config = dict(
    arch='conformer',
    model='CTC audio transcriber',
    dataset='read English sentences (LibriTTS-R)',
    train_examples=15625,
    noise_aug=0.01,
    time_shift_ms=50,
    n_mels=64,
    hop_length=160,
    input='log_mel',
    spec_augment=True,
    win_length=400,
    tokenizer='char',
    vocab_size=32,
    norm='layernorm',
    hidden_act='squared_relu',
    mlp_ratio=4,
    head_dim=48,
    fused_qkv=False,
    qk_norm=True,
    inner_norm=False,
    subsampling=2,
    layers=8,
    width=256,
    positions='learned',
    kernel_size=15,
    init='small_normal',
    residual_init='zero_last',
    optimizer='adam_atan2',
    learning_rate=0.0014,
    beta1=0.9,
    beta2=0.999,
    max_steps=4600,
    batch_size=64,
    epochs=18.8,
    lr_schedule='cosine',
    final_lr_fraction=0.1,
    warmup_steps=130,
    weight_decay=0.2,
)
Rows from block 4 of a small CTC audio transcriber, named by matrix and row number. Rows with one number belong to one neuron. Each number is 128 + 32 x the weight over its row's rms, rounded and kept within 0 to 255. All counts start at 0. Numbers have three digits each.
After each neuron's rows are labels from the 100 clips, of 14976, where the neuron reaches its highest value: "strongest on" is what is common among them. Only what is clearly more common there than usual is listed. The data: read English sentences (LibriTTS-R). In brackets: how many of the 100.
# fc1: second MLP up (model.blocks.4.mlp.fc1.weight, 1024x256), inputs 0-127
# fc2: second MLP down (model.blocks.4.mlp.fc2.weight, 256x1024, transposed), outputs 0-127

fc1.74:074104150141174136122145151101065113162170155150145144102134095094125158115147092148136100142101074093098083143150084128159097098027153119121142093141146131059136085111105070136149111091107088149156140144157147074113083089130130142171122103132160136113124090152189077141110137134156104137160114196138188125127113152098138135155137178177089116157088150124146082130097129102155106115160
fc2.74:135136137111124153137127124124129152135112116110120115134162110145125136157122133141131152154146096124175121101120130131134131113139137132129131181163132121133129131153122133055097176223183164132150146053136108155179120144155126122251128136121102125099108099126105059110157118118123097069081154146067115126080137145175094126108102128118151102092136150100127148127125123048103053157116
strongest on: the word "was" (56); the word "a" (53); the word "with" (27)

fc1.351:119109123215101193111176155074127155115097127108121132152116096117145140144167162164149107112112118082128112162124131147070067092074141154079167136121097131101051117112220130113151185149155086099137133112095135090124126116149146103123117118153160137141095136139128040167123071135147121102164153099151119136145164117145095095156145116181136130121110182163179117103108160136117146134202
fc2.351:132194184119129128127128137135126228110208119100104140106118116119138149117167103165136165127095175125069070107113090086132164112145160232119120126156154067127130138064115134083109105156094174121158175101202096155161131158192138128049103128136175132062123107117172183145132155161102135141089155132096148063141148156147171173105087142088116042115130116127129113129131148157140143101134
strongest on: the word "my" (55); the word "i" (50)

fc1.92:107101125170180170112124115148126125077175110150131117115087152091157176100156145172157094161103157109080092154152152122060100125085143120143164115127121169130127143139128103169137130138090104100178090133133119132100087112137140139135133111177145124122069158224195064135117108117177150126141098168130130104144138109120150137143135162207054094156079152105187108104100148069124140130160
fc2.92:147150048145075121137136092145166179087056145119118142114114093120116116105137119124127126084130095134018114114135141133132133130124096158079125117082175126133104088119139138180128161184138117143099191101094080153124078159159127145104128142114094119127126142121111143171101088121126152084116169101053141118134132095124050149150109084133095143159125120169114109126135122089153211130082
strongest on: the word "the" (78); the word "was" (37); the word "is" (29)

fc1.723:084027116098152135148133119107118086111131119051093142087104118122170214138113196076147103108158113120137085097162099135111061118159150173168075124115115160091140127132108076195147179132144089116152158082110186151132080086144141151135161082118123143151134142140163214138136110135103167091141174110170129142103119149124170121211127110134147121088140147077131095104148116120139095066189
fc2.723:133105115137116159151152135131100103166144117118139110125085162103139101131086158125131137095109108149166166176139110125135120171139129175184139078104161150131095074083129117061140196100158097112163079093108149143133136091153118138112131171125118123085127097040109063158098105109148155129103148115174136155131155179091127129106118131210161237115137104082140130131128116075097154133112
strongest on: the word "the" (79); the word "they" (26)

fc1.502:141109084172164157111145135158107122093203154137137174113022117095156149091163129142138106139093152079128116116166099085058100105134188118101174102169126146096117105132134127123162097223131123132123137092104136093110162150115113148127068090142210148108132129159146166117125070182130150132152139164099143157129124087102161104114162184161110152115090118090138099107087101092136106138156
fc2.502:132143146122117108125123148127145123136123145122129120090136143065124156146117122152125128162134148135133111164123132130142140140130121187114121174186131115132128150137118130101128091164129141132107085116020129133185144189124115115000133131115141114098127149135106189037148188123130129072120168126217119129123119171109168136114133166134126090137128075157117151136132119063106143158128
strongest on: the word "her" (88); the word "she" (34)

fc1.111:090137109147105179119122115116138124067110139184099136121101113064153167156131112140171111141123094118124115130169032170110084134144136161084172116098104151096103066145117101178186164107136037089150140091079131112123109113121144111161118076132113145141126160138132069106144121111093140087132134169173121146143163168105116089139127153097077191154108155110141133152157120160081112081164
fc2.111:136116100125129130153124162129131118149186117101131133112101121126111130120121124147137131121110065138032137128130125141130142132141151243106125095086148145135120100102105131185111138107183170137112238109106149174028099097163102130085133145127153117121114038081102065184088100135142149190120194123107110102126152140139080146133123111118144173125124106103125131131127121089103146132130
strongest on: the word "that" (47); the word "their" (36)

fc1.150:098115116207149114097115126079150139094152135158104131131120092097142163086070119101171084131041132124143105136165133088136078111127117202133103109220070166107066132084153117139090096098097106093156167088103119089116136142127139173114113170135141157194147175103157111110093127159162165135132164162128060084087144096115138075126151169162124136121119164128108120120069078142125124105183
fc2.150:139147128116181110127133118138129129125130129107124114050137142146115112141098123125117137145136085148250153128124151137137137142140149127114118120141126119135150153139118144107119180136120120134126000175167127134186187080132126111240137143120128115121130138104115193100137078112118119096114098127064168119136118157128023144112085087099140122110150121082123129139131126200114132126114
strongest on: the word "her" (32)

fc1.221:128145062128128155099139076098106106064115142118106153111160171030094184118149151058172156124123163123151141122115148155176126119109132115140142132114105116127120086130154078117192127085079115088133153132117139104120142119142130080054074115158114118182101160183142111076097110144105199136115188094185160099109102151059176115141141163120155079133119151150146178147140147114148111123104
fc2.221:103109097143146098109140073128139149154156178145116143164085141102161164154145140115142137118156133114103103123127139114105126087112193127057135145101095115124130144120164091168147146154158170099227089135110119109192213122099223128191118116150099141130149160145115169062100096121103171193140109150150133190157101097111071093133101194127112209108116190125126124125103171162160108121162
strongest on: the word "said" (63); the word "he" (55)

fc1.261:128125120131145134125136134080118123109149169110106134098089099000172153136120093153155085088158108127090146141108127132133171173089129137119164084098137174097123092095165107144134054147150084125158219102169132079111093111127164082141111106136113221137149120135129093121138111141108144176172179172135151112114149112108131131237179152116085170120068123181127125142082142129148135066183
fc2.261:134135127137073145134125065125129179153134116135110114145115176126129118147097138130127146128091096138175182167155141129138143151148125126120124210185140154140138077130143064146111163091182160113151089195169137120115164103108119128198100136115147103125113121080141096102074060102129151163076070109130121168146134069120131161114067079149134144106148099146124107124138135061092134195105
strongest on: the word "not" (36)

fc1.119:131124067156090163115181170135124165161117124215130109143064128043141143137141149102141110075140134119084152069190124121091154115102202098061154110140123149128086079079117082121139081150069065082138104101126153119095113156116146121130128083117116169130084130113158130152092146121146185138109137107106110140124136099095147105151086197126105127127086129057211084111066100133182142155131
fc2.119:138141018134138105128118117146142104139179145128128113091141146128129119125115109139109134125158109135152145148115124144124138161142134255156118144183136101140138121150132107124128152137131093137117180105125109116143113061184125113255190146132098115124128090087111031065165100122113130230113107127104152103139096029148106145122104105184136189069142104142123146133134122130116114127104
strongest on: the word "her" (29)

fc1.192:096102149123118127089135152117130181105127087138102127110060123159146125139125105117167161095101143095102084065172090177133092105121163198155123107108115099124117143079104132106167173148110165120205146118103143124104123183119109095112159128154166124175082153162129077155114130116166127132138053123150059150139151155156183078110167158112120069161108181064086116125125161234147215104179
fc2.192:132115131135120141119120136133150203071163144127113074070095158183150153120119133111115128121091126169128058128118147165120103116131144170129127153077148142132102131126109136190101109043151112112064205146100115051110152069205133124130148159106135117108147194129094000202158109094108127147126116116140115135211125203032085127136116102142123060137133153107124105114131128128152098112146
strongest on: the word "that" (32); the word "at" (28); the word "her" (25)

fc1.128:123172085133121128142121152135074091116135130136197158208090077110155172111119100167175125112105177134119135123074081126092085157158136101086229135121112144141126119152118146119113090136113150150144117140121131131095140122152150121180052132147135160124083109144167151134086168127131124137110099159201157062136123132145110135131120177162134155130134125105156152148122158117164154089166
fc2.128:138122149137134121120122108125118093088172189126131138176143156127133114113131158132125142120122125147000153158126123122136136140133192065119128149204125148120130105104116072196149135136121077130148154135174129128141162144155135116081139157124110130105167126110140078104138109145105225103081135124200163185110146131098160149097103152134133147071122126104123153127123117111122106161177
strongest on: the word "to" (60)

fc1.537:103102069174165121136127175149085134133100119121200096143141114139131122153143157170121051147139123121148099134189112091132121114105111129146141135204110122102088095140107150152126158168065106145136170189150190132152057149101158166124155092159128102180081107158189130087074159194135148147153101118130101135128173101136085099129180136145144129122117143083140125150185126123121217156157
fc2.537:143104092121111056131170079107117125150150186130122159100137133098101113114137123150131112109130194125062108131101156032146108124141159130114139092130095101133123162123089103117109080160194098119175056138175151110140132134160147152099035115110123134111116137140106195052110136157115184000102145077195115137161091144140133168149124166078141129131112146174112159141107135162155141165051
strongest on: the word "the" (77); text has "whole" (42)

fc1.437:128064126165099168140112200065140151100104137203129132153074122050132099118136110076150117154143202074083137061095099110131136119119103177071155133123136099098129070133190191133102139166149114145089156048124119078153176189110151108171117058174125136192131145130137071113106151180106154129112160134170113139145150122156192097157206124155156070094088187130138103120142113209103130141159
fc2.437:133146199122190134135144131126169093126138119117134140081129124167116101101100141117131142155121051131122188155098134127124128170146105224129128138103149115114122147133124138136145122157089145147133143089109128154191124158176105124089145128144116122106121136088090113081077162155132104081071173141162139182097136149126103113139124074150162151137126091137119132135154133150134089161154
strongest on: the word "her" (53)

fc1.394:124105112139102165120132104102137207084158132161111161162109114082130181040107231132137115139068099086086141152157094111138094170108176168108151097087174140117113131114138106148137066133136104121145116056123162082107101119113123165122074103117123105171155130131176102177082176167166125134138142151186091160123168152114133075184170161154078116144107153128109154092110153082134119130120
fc2.394:125139113124130150143136131128129137107097128130117112064130182152117139145083110105124133182113162145163167195114111142141125166134133130092128159096107110131131148133105164132124164089130145139057059065164117131119120096167109145123123094133096116126172195093056000091201100114124171137110173141116162129116093160091096150138078050088127165208129110166130148133129131242132092102123
strongest on: the word "not" (33); the word "no" (25)

fc1.423:102154153135174131085106120088132166073162078155162120165148127114149150124120131093177087134110106078127105104100120105100120152078149108157168115103102177089088118133170120091165129142081157114160075142122156134133087109090121122162128077158178134099106090181144059107120091122128148169148124157156132128092116087102083076134180160148066144103066141106185122104120104144145135114115
fc2.423:139127186143156107136121175133116123159193093140146094149100114167116109126126131113123124211115110119132132108109144131108152139146135142104118223184127165134135121192103140157116120162123130140076046164081153101155080192110126144120160137154128106103082123152137095169133113140118089112105058138021125063031126142141182107101185133195127096118126131063141107144131085075067132115154
strongest on: the word "a" (51); the word "with" (25)

fc1.93:128133050149108127105152133142101143122083094155161166148053099041123138131085123173174128073130117087103108092151174080096162100099154101119147153132132118125082118106181131145135150158101148126135141033127127126112093171081072082152072109111133126210109158145146096044133119157163179160149114151123058119059132122144153121092152184150159156101112110146120101149134144131112139128145
fc2.93:131120000128121104138122113088150073145214131120127120078143142149117120105109136146117114205101123128224172146134139105134127155134078136127118099123122135136130163147129139115126157114125119134071151112110066096100184172170140143183134140123067119124162090079101112179142097134118118209065159121060154140142147132131108113124085027077143083052136067123128152143141130091132143155122
strongest on: the word "my" (34)

fc1.751:119138107088143130089116095084115124163123101125079121173129149098139150113158133233159183097065188110131130156105114144105114162132124162184118117159129121142140132106183071057096096123144117118134118048103125098108128131087101072165091100121137109143153146170133127060133128166164107113126132169149131175151125146109183133156158154162132146137125139116113170157119154184103100116152
fc2.751:140118079141099085132127112098151133118123096144123109174112116112095151139114162102124148080066154106160113148171106109118125112148098192127120120078167091137142147128152098100145195177117099123116148121064133172126183175157104150135151132097205116145145231222077167070086161114162096055115125138180132146089133124126131080141171151218142092126125100095131123133168120142146104142124
strongest on: the word "her" (60); the word "him" (30)

fc1.640:092113129166168184135122150138080126118144172115184126131141117092147150097109120145127151166128154135118140144102144107126090150090115077153142097106096147132065118093124111156117088138149105123118133090128114146105114115071147114137129192166130155169073100135243158153090134122144141078210105145098162075182186155154164130145152150115126105148081129144131138135090113076110152167116
fc2.640:135133161121061125154097143155147112170129128157150104102155156139133131110080130103122159131162122144138131109136137154144164178122086118137105124098162115149137122179105168129151111067140086145065011157142125142156082041138126130161147114104108110135145078154115123159184080137106052161196145144098191106088095113157159165126155166118154122124129079038119134125130115106151161136089
strongest on: the word "to" (69); the word "his" (25)

fc1.717:099150107139135105124099168132077122169135176127119151181147095098147127136120171159154113127129104109113118163149131111139142135124140143012133147189091103108130020146109150141138139103137079117102157180093146089157110143114155115160116101125135140170060095184155070162088159132137121163187084151120085122149141135137124114178150116160055149090067166196208166117101173185163155135184
fc2.717:131121092140081130123134034126141150121149138139109123045137133047132133121073127129123118185127132138161045156136136117129127133135125103124113086069140155133138134113128029115100160130164168127076133077147126126131086056184140113184156146112100124147122142122045097168168102129114119174115124146141124122101114209112060146135122119128120140107139149122128136134126121120147095085134
strongest on: the word "not" (74)

fc1.55:105150107135133122086161113125104085127119161174155130144122125124105116126104123168139117125145180086107109095158081067133060062166156176198154114118121068058059123105159079133180122161149134138165162023130148113155149154171128157103168134114095151112147118136099186118120081195144154100141173143143126112102118138098209124171117190144151099133115166148140100085074145073127139095115
fc2.55:140161142099164153115126150142125108189156124123107115175170174187120108162108114158127123165133120143210142123096172157138121136143155123172124158096155107146129136144102122098082161111191173141085111178152118156136136096149135117111166123115117114114151107175118104151152109065071093181136127091066139115090128119183098130119137031135138086108145144108123138146118133032139052151160
strongest on: the word "was" (35); text has "however" (25)

fc1.299:123096152095120212103186193105096109076126125105116115112097083118122194100143150116147123088156155112102090133153099138113145086085139145163105083104078145022113105150144059130166144132166114063162174102107147144120138137104125192121086124131153171101117116191146108116131147147112129121150139193206129122174158120110144124150151107109082128101157138119135059100135095113148145136129
fc2.299:124146233127146141119138125114111139145136126116122109197156155170134104133161138151119142119083156138244129130137120113143119108121113089170108159145135079124124106109138103138131224180148041117176184147188132049185183161135143129107179161117145128099143123104136216169105128108129143123070089113146184178090172149098087115106130144140142054141145088105128110135142123120129101150147
strongest on: the word "they" (64)

fc1.604:129132124114195139123120150079155160152185157170194118120118105104122173116162122180124152158095163131129138067114146079078100163082151133145134156198102154125127122151119114088134087190109145152112094125059123081097164171030145115158085111122172145121133156255150145070126157168133150131162120168157128094135133135073119109135137220163146096173129140068180110151149102123144116132127
fc2.604:141137065159162138153126190109168085151130121169151073035159135093136146127092152129116134112090101124078168178111117148152113142153085199156121221087170117143132117146142170140117190166091135154118140127117117147155096173143116096172141168146157097086070110117090122114065079116173111111058180159167112120141107114097129116096070118134155099091139103124159110136122107124108110141114
strongest on: the word "her" (81); voice: female (80); the word "she" (27)

fc1.205:126150106093053165100138080129113154134118124152126098106140095067211183053158121150120100073102152145114079065079155111125118121124197095082107124164130123120164048089134075175128095120118119140167123148139088113077110124088138105168101165101141161087092154171150122127106165130175143132130082176088122085185174170163134082152136116133094111120134113160167110116120162131085136100145
fc2.205:139122095126083128128127112129123090118137142110120132136140120180123121100113114089121120117105087145166127129122146118129123117130082171114126199151115143129145154166129126206131132177168104120091152162100163144139190065141122140208142165133129126113112163113106116183130008108144116125094112127099182134137126120124102139130079061109115119135131060132132124130142121234122069108163
strongest on: the word "said" (78)

fc1.703:131130145168131143067133165134093132118217179178123079154125123074156124097131171153142092152128144140129169156097151075132139137111123126091129142141158127084107076119118099171173090122112048115175201128088139061113107123159120129097126089131171141143136112143146173158096145165110137120144176102179163131132192063079163111181181161203129128148165126146139111147130145116166133132151
fc2.703:140182150118087107151123130129141113183092108141089117144121135083141189164133115163123123152108115149149073159152142125166173107145121081127100136117096076147142129119115134125130111087095150147160140139057128083098090172114144146076115139115164094096151092109129145088121255099117095162175117079139075132117107111090173160165115194080113087112134099124112163139134129069115143130090
strongest on: the word "not" (43); the word "no" (25)

fc1.102:052113182140119147096135108032121174078100088141122182119135113118128119131150147172183126136077134037140106073137079137130090106141203172152141079134136092136148136136134151082150136178113084114229128162100143133102132168104116112116090051145167177095100128146139153130117153145131145083105146157123136087154111119139145128090167151149156218174097141089146097139133163115119160117166
fc2.102:116092119104058099105123103134132136108116135105100078181119139101131120136096219134154130064146152147129109174171153109103125131158125133143099163105152093137132222109133127189111126145124099134144165126093146145223126124135086068110157111151143123119137147124138219050136153145091137008175147080196113152174118110110151119118137203202121193122123145132105130127075107044157120075113
strongest on: the word "before" (48)

fc1.263:102088144107188130146097170147146194130134132114093169147123074119099153138125089114135141085121210118110075092118104133105117127105118191112162106143057134116151116095104166073141086156120125102133057124167126138073170178085129111107107133167218165142086125187073184190079134130148155098101084104155147121156118115110104105131159157126128114120134139085129135132083122120169167167127
fc2.263:137116162111111090134123089144125169099093182101082101032119143130149132140137128093115139161127142121166125147135156108136142118143094076102112055107174087142131130121108140185149138105188170131164161167199123120150143126131115115087137169111104126148171196085100185114163155104120125197060125122140126133113129203101192129118099105099171044092131123117126136150172110110099131161100
strongest on: the word "the" (81); the word "of" (66)

fc1.456:137118101163142051035124157121158136109180155160118097130071075078133168137162119158133132144126152055076152129086124110113134097122194147112121149168115137139137083092150048077133142152162150070182149048048157103116145137138157124156132125089098158193143102162153148117162121112138107169196136147137098084140134132171157133134121169163091086092118200121170062098133122101134142093172
fc2.456:125121055130041164117132150143129153112169134118116126208136150082123112148117130164114135138116021132215101127120136129127106115135122195102121204109108074130131142115145131130124135123172156139170255068145087123135165124154122111245126143132099120138150010099109194239171119105134094121112106126137142145095154151098124121124125129159149148078139139133127127137124132091125091177133
strongest on: the word "my" (62); the word "i" (49)

fc1.378:074143096092171119086108120160123151158094132135185166116168137135119138127129134159169127080141153117092106095169088142124169154113143089160138052153146138117109092111080121148146051151066140130172100200161171106136126152101173087151066061094142183124137186160135172149096143191112191101118084182140105063096100112150128126163139195087144098122115111103144137072101158208151161108137
fc2.378:111125117116112161116143060161104084159176102136084109199106145141123114125135142113144107146076145133137165175113125124129141152168172208141110132176140112135137132135139195143095094137139132138117096088188145137153092135115124119157181154133081104097206127131111157154178101144139183081073135115008153166131138101127071131092111140175135164129149105095131127153168103170119081158167
strongest on: the word "from" (49); the word "for" (38)

fc1.649:100159143136154162073136138162120134144130142129114130168087060140137172085133130114178103106084127115079084146123184096155053133114209061124183136111074084110122160112104070109117130160126159096174098050097167108121172149115115160129141144135151118192093133124126113094147146120162176108118096174133125150111153134176099131174111176140088141113126213140132078129128126099179139137131
fc2.649:138125108128126118120130139140121144143122153135117112132148134103123143140078137137122132145151119127076068205115156109132125101115109145060121160142185137127140112142125096132147061110161098134132199123147109113160127255132125131016088149121129127129129193154133255203109159136134139136118129133070117108119148169155128127148157185133127004091129113112125135139115135138135100108157
strongest on: the word "to" (79)

fc1.1:104117119147077116118123128140125116127162118097175127182106077149171156088167114134156108138122139103098121113136131088115114105118172069048141156234081154122139127160137126173072067136091085120139178141090117073105221126121177130130068076116183162129123120149170109146091171122139125107157139157092128140153207103091094125109163112116096127152136095114166092128118142149171097150238
fc2.1:135163089132121136123135076201112064115213167114126108106136135136100118091136135098122147126096078149120163118120144111158131128127137121188133185144154074133151070126118137132136109138166145124090211114132116094126185151201136145121141166114149114125144067118148177158119082107135082038131094133164173126121127102092132165106126139170156129064126079131149134146167114144152068136162
strongest on: the word "to" (63)

fc1.663:118115103131111158087116203084134136081160181150125125222092118092174147129147128117161125066109108156098103165138104093091131132120172109099177148120045126106070113055183094157126150134135124099158205048132098090108102101116113107187127123168151161166117095144132100110129116097173127106167118137159113122162172073153080063137119129179120160093118191146154101082094108077162143113167
fc2.663:131133123132165170107148078122119156156153190126115147102095134173144133113093133182122102152109172167115128135114116121139173114144155203196105131143196140133130065117118123113141131133154152126095145138095145158137171179139112155118129137093078116126168206087106213195166157152094093159093176109055131071111096125182157156118115076099162066106135108173116134117120149141137116153146
strongest on: the word "my" (46)

fc1.210:133118097113116168077106096093107079150182124116154187176145139114126142098157112149177109115128155082123106166118093107144128063130194142144137125103065150172103069134147136064085101208108151133130089110137127100063144075152168255121133115115151113095151122160164104102109129143105167126169161122125185203133129145121150100170160138123122085072138135133133087147146168102129085160125
fc2.210:134114157135129112139121116126142175151113120116128110108092178166102137136110113148120142123150155131228128139126147144136134156127062163136130189114128154136119165143119129096126077126148163139077064154166098176160115092119127109169109125132155124096136075155066000136158198110119113178195098128125105124148127050180164117111141110201152103137138101101122139130127117093103204132121
strongest on: the word "to" (73)

fc1.71:152151164185121153136101116126123163168155162184069135128161120142136100093129118117132138070142118114144095143133129144074118114121145108127137149175130097101142090136197077188114013105108072148142138180153157101128148112111161104124061151136205150189122184172135130080106122149093139046111115142119106157168138130091142118095160113161132131166125182211141139130096115121134114142136
fc2.71:134112103111018086124140113147138144073142133103114130092170140148118120097113131128121120112109092178163103101136150095155111109134158097169115151123166110134161160182113145114129087169131075141110083154142129093221149019192128136120080129108052118144139115141129191045114098128114159053102112106174119138132123187114129132139135131133124105172138121152116168130060135131196120106097
strongest on: the word "the" (86)

fc1.276:141145132125123101091150158097084088106140097194150194115162111121135106139127158090149136103105124100132141038122084080102155068018109151109124135202100143091121094116135124179127100097155013142159155131131116120135144122104124146175125096156096141141108156210200130094061096137119185107101121145124140130111145127132149134119140139123146120125135143049129115104138149126146184116107
fc2.276:113153168141081137122140104115112158144088097143144163145106156145119121169111137101115131166194084095162192139137128131136117103123072133096121157159152113139133133144133141173120050210138081125146132094133113139155085169138122111126096116120128113191141085075156133170123152115132146178081088162000143112118147010160100118120132138068172108156139152086137135122145140137056029120107
strongest on: the word "said" (93); the word "he" (56)

fc1.377:148129108110079113144145145148136160085133085161148116134156114158158173092089167057127165110151133124106152029146114143127156181086114180105113179128147158113050129158107091118108186120151093156129131157115181137119090052221164112198126159126147120205112155129171111157172046137167129097155137068075153121128145086097110137155133141101133115136057125118191143099123125102129190061079
fc2.377:127117140097112146121146124131149144112107135107083157119127098126126119139135125149129129116105074131115082151127143111137105092117097088157117176077135077137123132118154117184106100077111168131101218201109102108112150175091143111047114102119154126205096097100083100171096255096141073128184145141155093145147148222167129138184080101113112105203130165162116114130134135095159106192144
strongest on: the word "said" (42)

fc1.552:120081078204144135083125149121114159148055093170114103151161118087175136101152141139140135114122123136102117135188121136107130133104155177135157052102109126129094106125190150119162124100114082087155136129093220134098150147165152133114095153104126165154130154187181133199076106184156124115132094117133114125193129174090144134171147150193126154111094102125177150131093197142144150136130
fc2.552:143133117102105104143120110104148049220139113122104136122130124135123137138149137142141123106171147114108118116138074113154133107144211157171120174148129116130147178124126144098112131134127094121197093161141129128235102205116146145115154129120111124116117160182141210048120145134137162137159156101033145131056112145153173104090106070083136183110129132088106113127105122000117064114121
strongest on: the word "not" (25)

fc1.27:066074110116138148102121151081108110050109139125143143151076122134105094129145142111148077149108135072122150130112147115139147118131124145139146159153135104085122109140156149163168138141096025075156157101115128085140102142150081160165136109128116142125104206132121085085119164121185103130155052137125154131084099104114190045153140091171106144147097184137189107111136120116131116175150
fc2.27:120168098117141117096174128120122065112117194142114118135158159156172119242138145060131112153178065126143144134131108140159088139137127185093116170139086081139162108078152083099124138171127111121137091093166146101160149087153170115197203124131120109169077116175125111115154108078109122121130091140120117173093152084092159129125115107085148158136166133096167115104129164136154079118076
strongest on: the word "a" (53); the word "little" (42)

fc1.264:126154140115114162142155128137134147106148074154128171194154105149160162080152109161148076065106136098087164108141103072107117091082131200128146085138132131131064137102141102186125136111160113108178114061060129118077150107138152140150141095168161151125063176166174111126119156139098139124139106140162103093110153085176158133169171154197086057122136083062171152108094124090096164112144
fc2.264:141133162129110102159128103140154155122088131110115117060131113150131136113135121091129127156151148118082186102120143123132122137127161184081135144187137174131117155157107184140082136117139124124140115135093090143190089088094133121069115120125128123124124090176124000129140143110130113112130192112115131145050138128211051116114163110135136117146136152073124161139133110238146129117109
strongest on: the word "to" (61); the word "two" (25)

fc1.68:116139147091113151133145112112083169182116106099198160132062106075120125140105147117165128129125113089149148109161128098144109112150142096094173136121204083135169120122145114054080183152124125101150129058134204144136118194120163126141065113133172131169102105134139133092126109164190139088135073147131115100107164097117095154110171202186167201143078156102147116104160141164111201112142
fc2.68:130149110138126151140130150135136120151118107122137117111190125098100124167092124103121148214166135122191083150124189103145111129139031084138109155027154097127123119145131136111125167116143115141066146099136119119247132240178120171173214133120164118142124100056070135183142145127138052202075152149145138119117150119150096136110143112094136060114138097094118146144128113135133137145123
strongest on: the word "her" (25)

fc1.553:088100071160130130142151117087099156101163122159126093143106123072150145127173124158142126127140165095096102145110071162075071139067161154086145092086082153124120098109165133192130114110129174121158146088168107137092138152100148138128153139127167141106142153106160098146100071138118135156130147145138099139175066100073094095200130148123084178124087184059122058089143132094139104109158
fc2.553:121121087128097092129126100154144101137092149138127115061106166126123115094128124113116127087130111137041106130134136134128122139124120162122122139101145139136126127132115187223118142151179092132120162142090091125148103086105143125191137131120150116105106163116128165179117196128121140189185120116086130137188135212127073136115125128089125123061138122121128129129140120114137071155103
strongest on: the word "that" (63)

fc1.511:097140116125171181094159081106074126152154112107125233092134126115121166090102131138141132148158182118089127142128098146145130118067154066110151067117113129098130101090107107103138061149086127137131106105120150112100168140094151193155092105099173199154167101150188169116106193159151157078138120128197134099117149154132142160126085189110125135128057121133116120124101151128176138148173
fc2.511:168133192143127163136117078096142116148130092100144120085151133192124141130080141145139130130098116143158155137118151141146120159144141119221148155184166130129142130130115117070109094099112091114128075147218167090122156051140119138139077155152134095111121129106106090113099175119151175079108106103205159167120142174163142133111122125179149112080118099062132159134121111127133097138074
strongest on: the word "from" (69)

fc1.629:079150145140152166049142100114145135112148154123168133120064096150123127120141119088185069128112131101126074154141153110103070131112144102114107120133117155132122123082132139149084123149146144117098150112124149183133120153113165152116142136123129177136101120135110082151110120166129160176150091166114094122131195154189138079159143127115122061094109162094160094091145169139170129159189
fc2.629:135138106101168113126108135122140095116121142130122140065126149094122138110129125157118122101096145148106126133125136114143114128139090187104118150083121078136130094112130115110141048157183125129113129124060071179057172211154122134129126144100151131117129140206100192216108255126130165147122142139130136082141152158047097124148054222134131127078125102110128145130120121034166129121122
strongest on: the word "my" (42); the word "i" (42)

fc1.529:086172147123157156131160125119150074168122097087121151140115132120147158111169189180147112122148156124108045100144102115147108113119165135135112130179100130102130107104136081150125083122074062120170096157099154091152087150081143086155107084128182153129121147129232162127074178127128130090170105107083140133173146103169131143146143178129120155156106134123152073134148135186144152143139
fc2.529:120098165135149090106132095163098123169143139145152098159142187132128113139075141094127129177209152117159117158106160130106100088135115192135121143168196125114141129162121129197118096106077121131129074147152125085168052125127155113141153140162098116114169136130165214105168030124104217106114138084049140169144116046135116138074072151168151176131148114100157163129139133157097148110126
strongest on: the word "before" (52)

fc1.217:123143137186173096152122148133121132122132171155239128128085107095106142172164174153137107147139134140143097137123157062101071166164123152127157121160101142130120169132132158141138125154061155129097103128043107164134090161080166216150087128128116127198147104133191192097093139174172115109180087173126144141135152120127123121087187175143121136167131148102167119161118135157167138110100
fc2.217:115156183148056167142121097177212131144095079177105144073121162178173132090080121122111134125133101078090126092116142086103131119146118131130119150132162136145105107151136086117133156160141196138141084145191123084172129156121131129151140098144159110106062132116111066185097085112148126148088091113063097126111070058154109143118112101065128075096138093141114136128132149146112117141064
strongest on: the word "the" (75)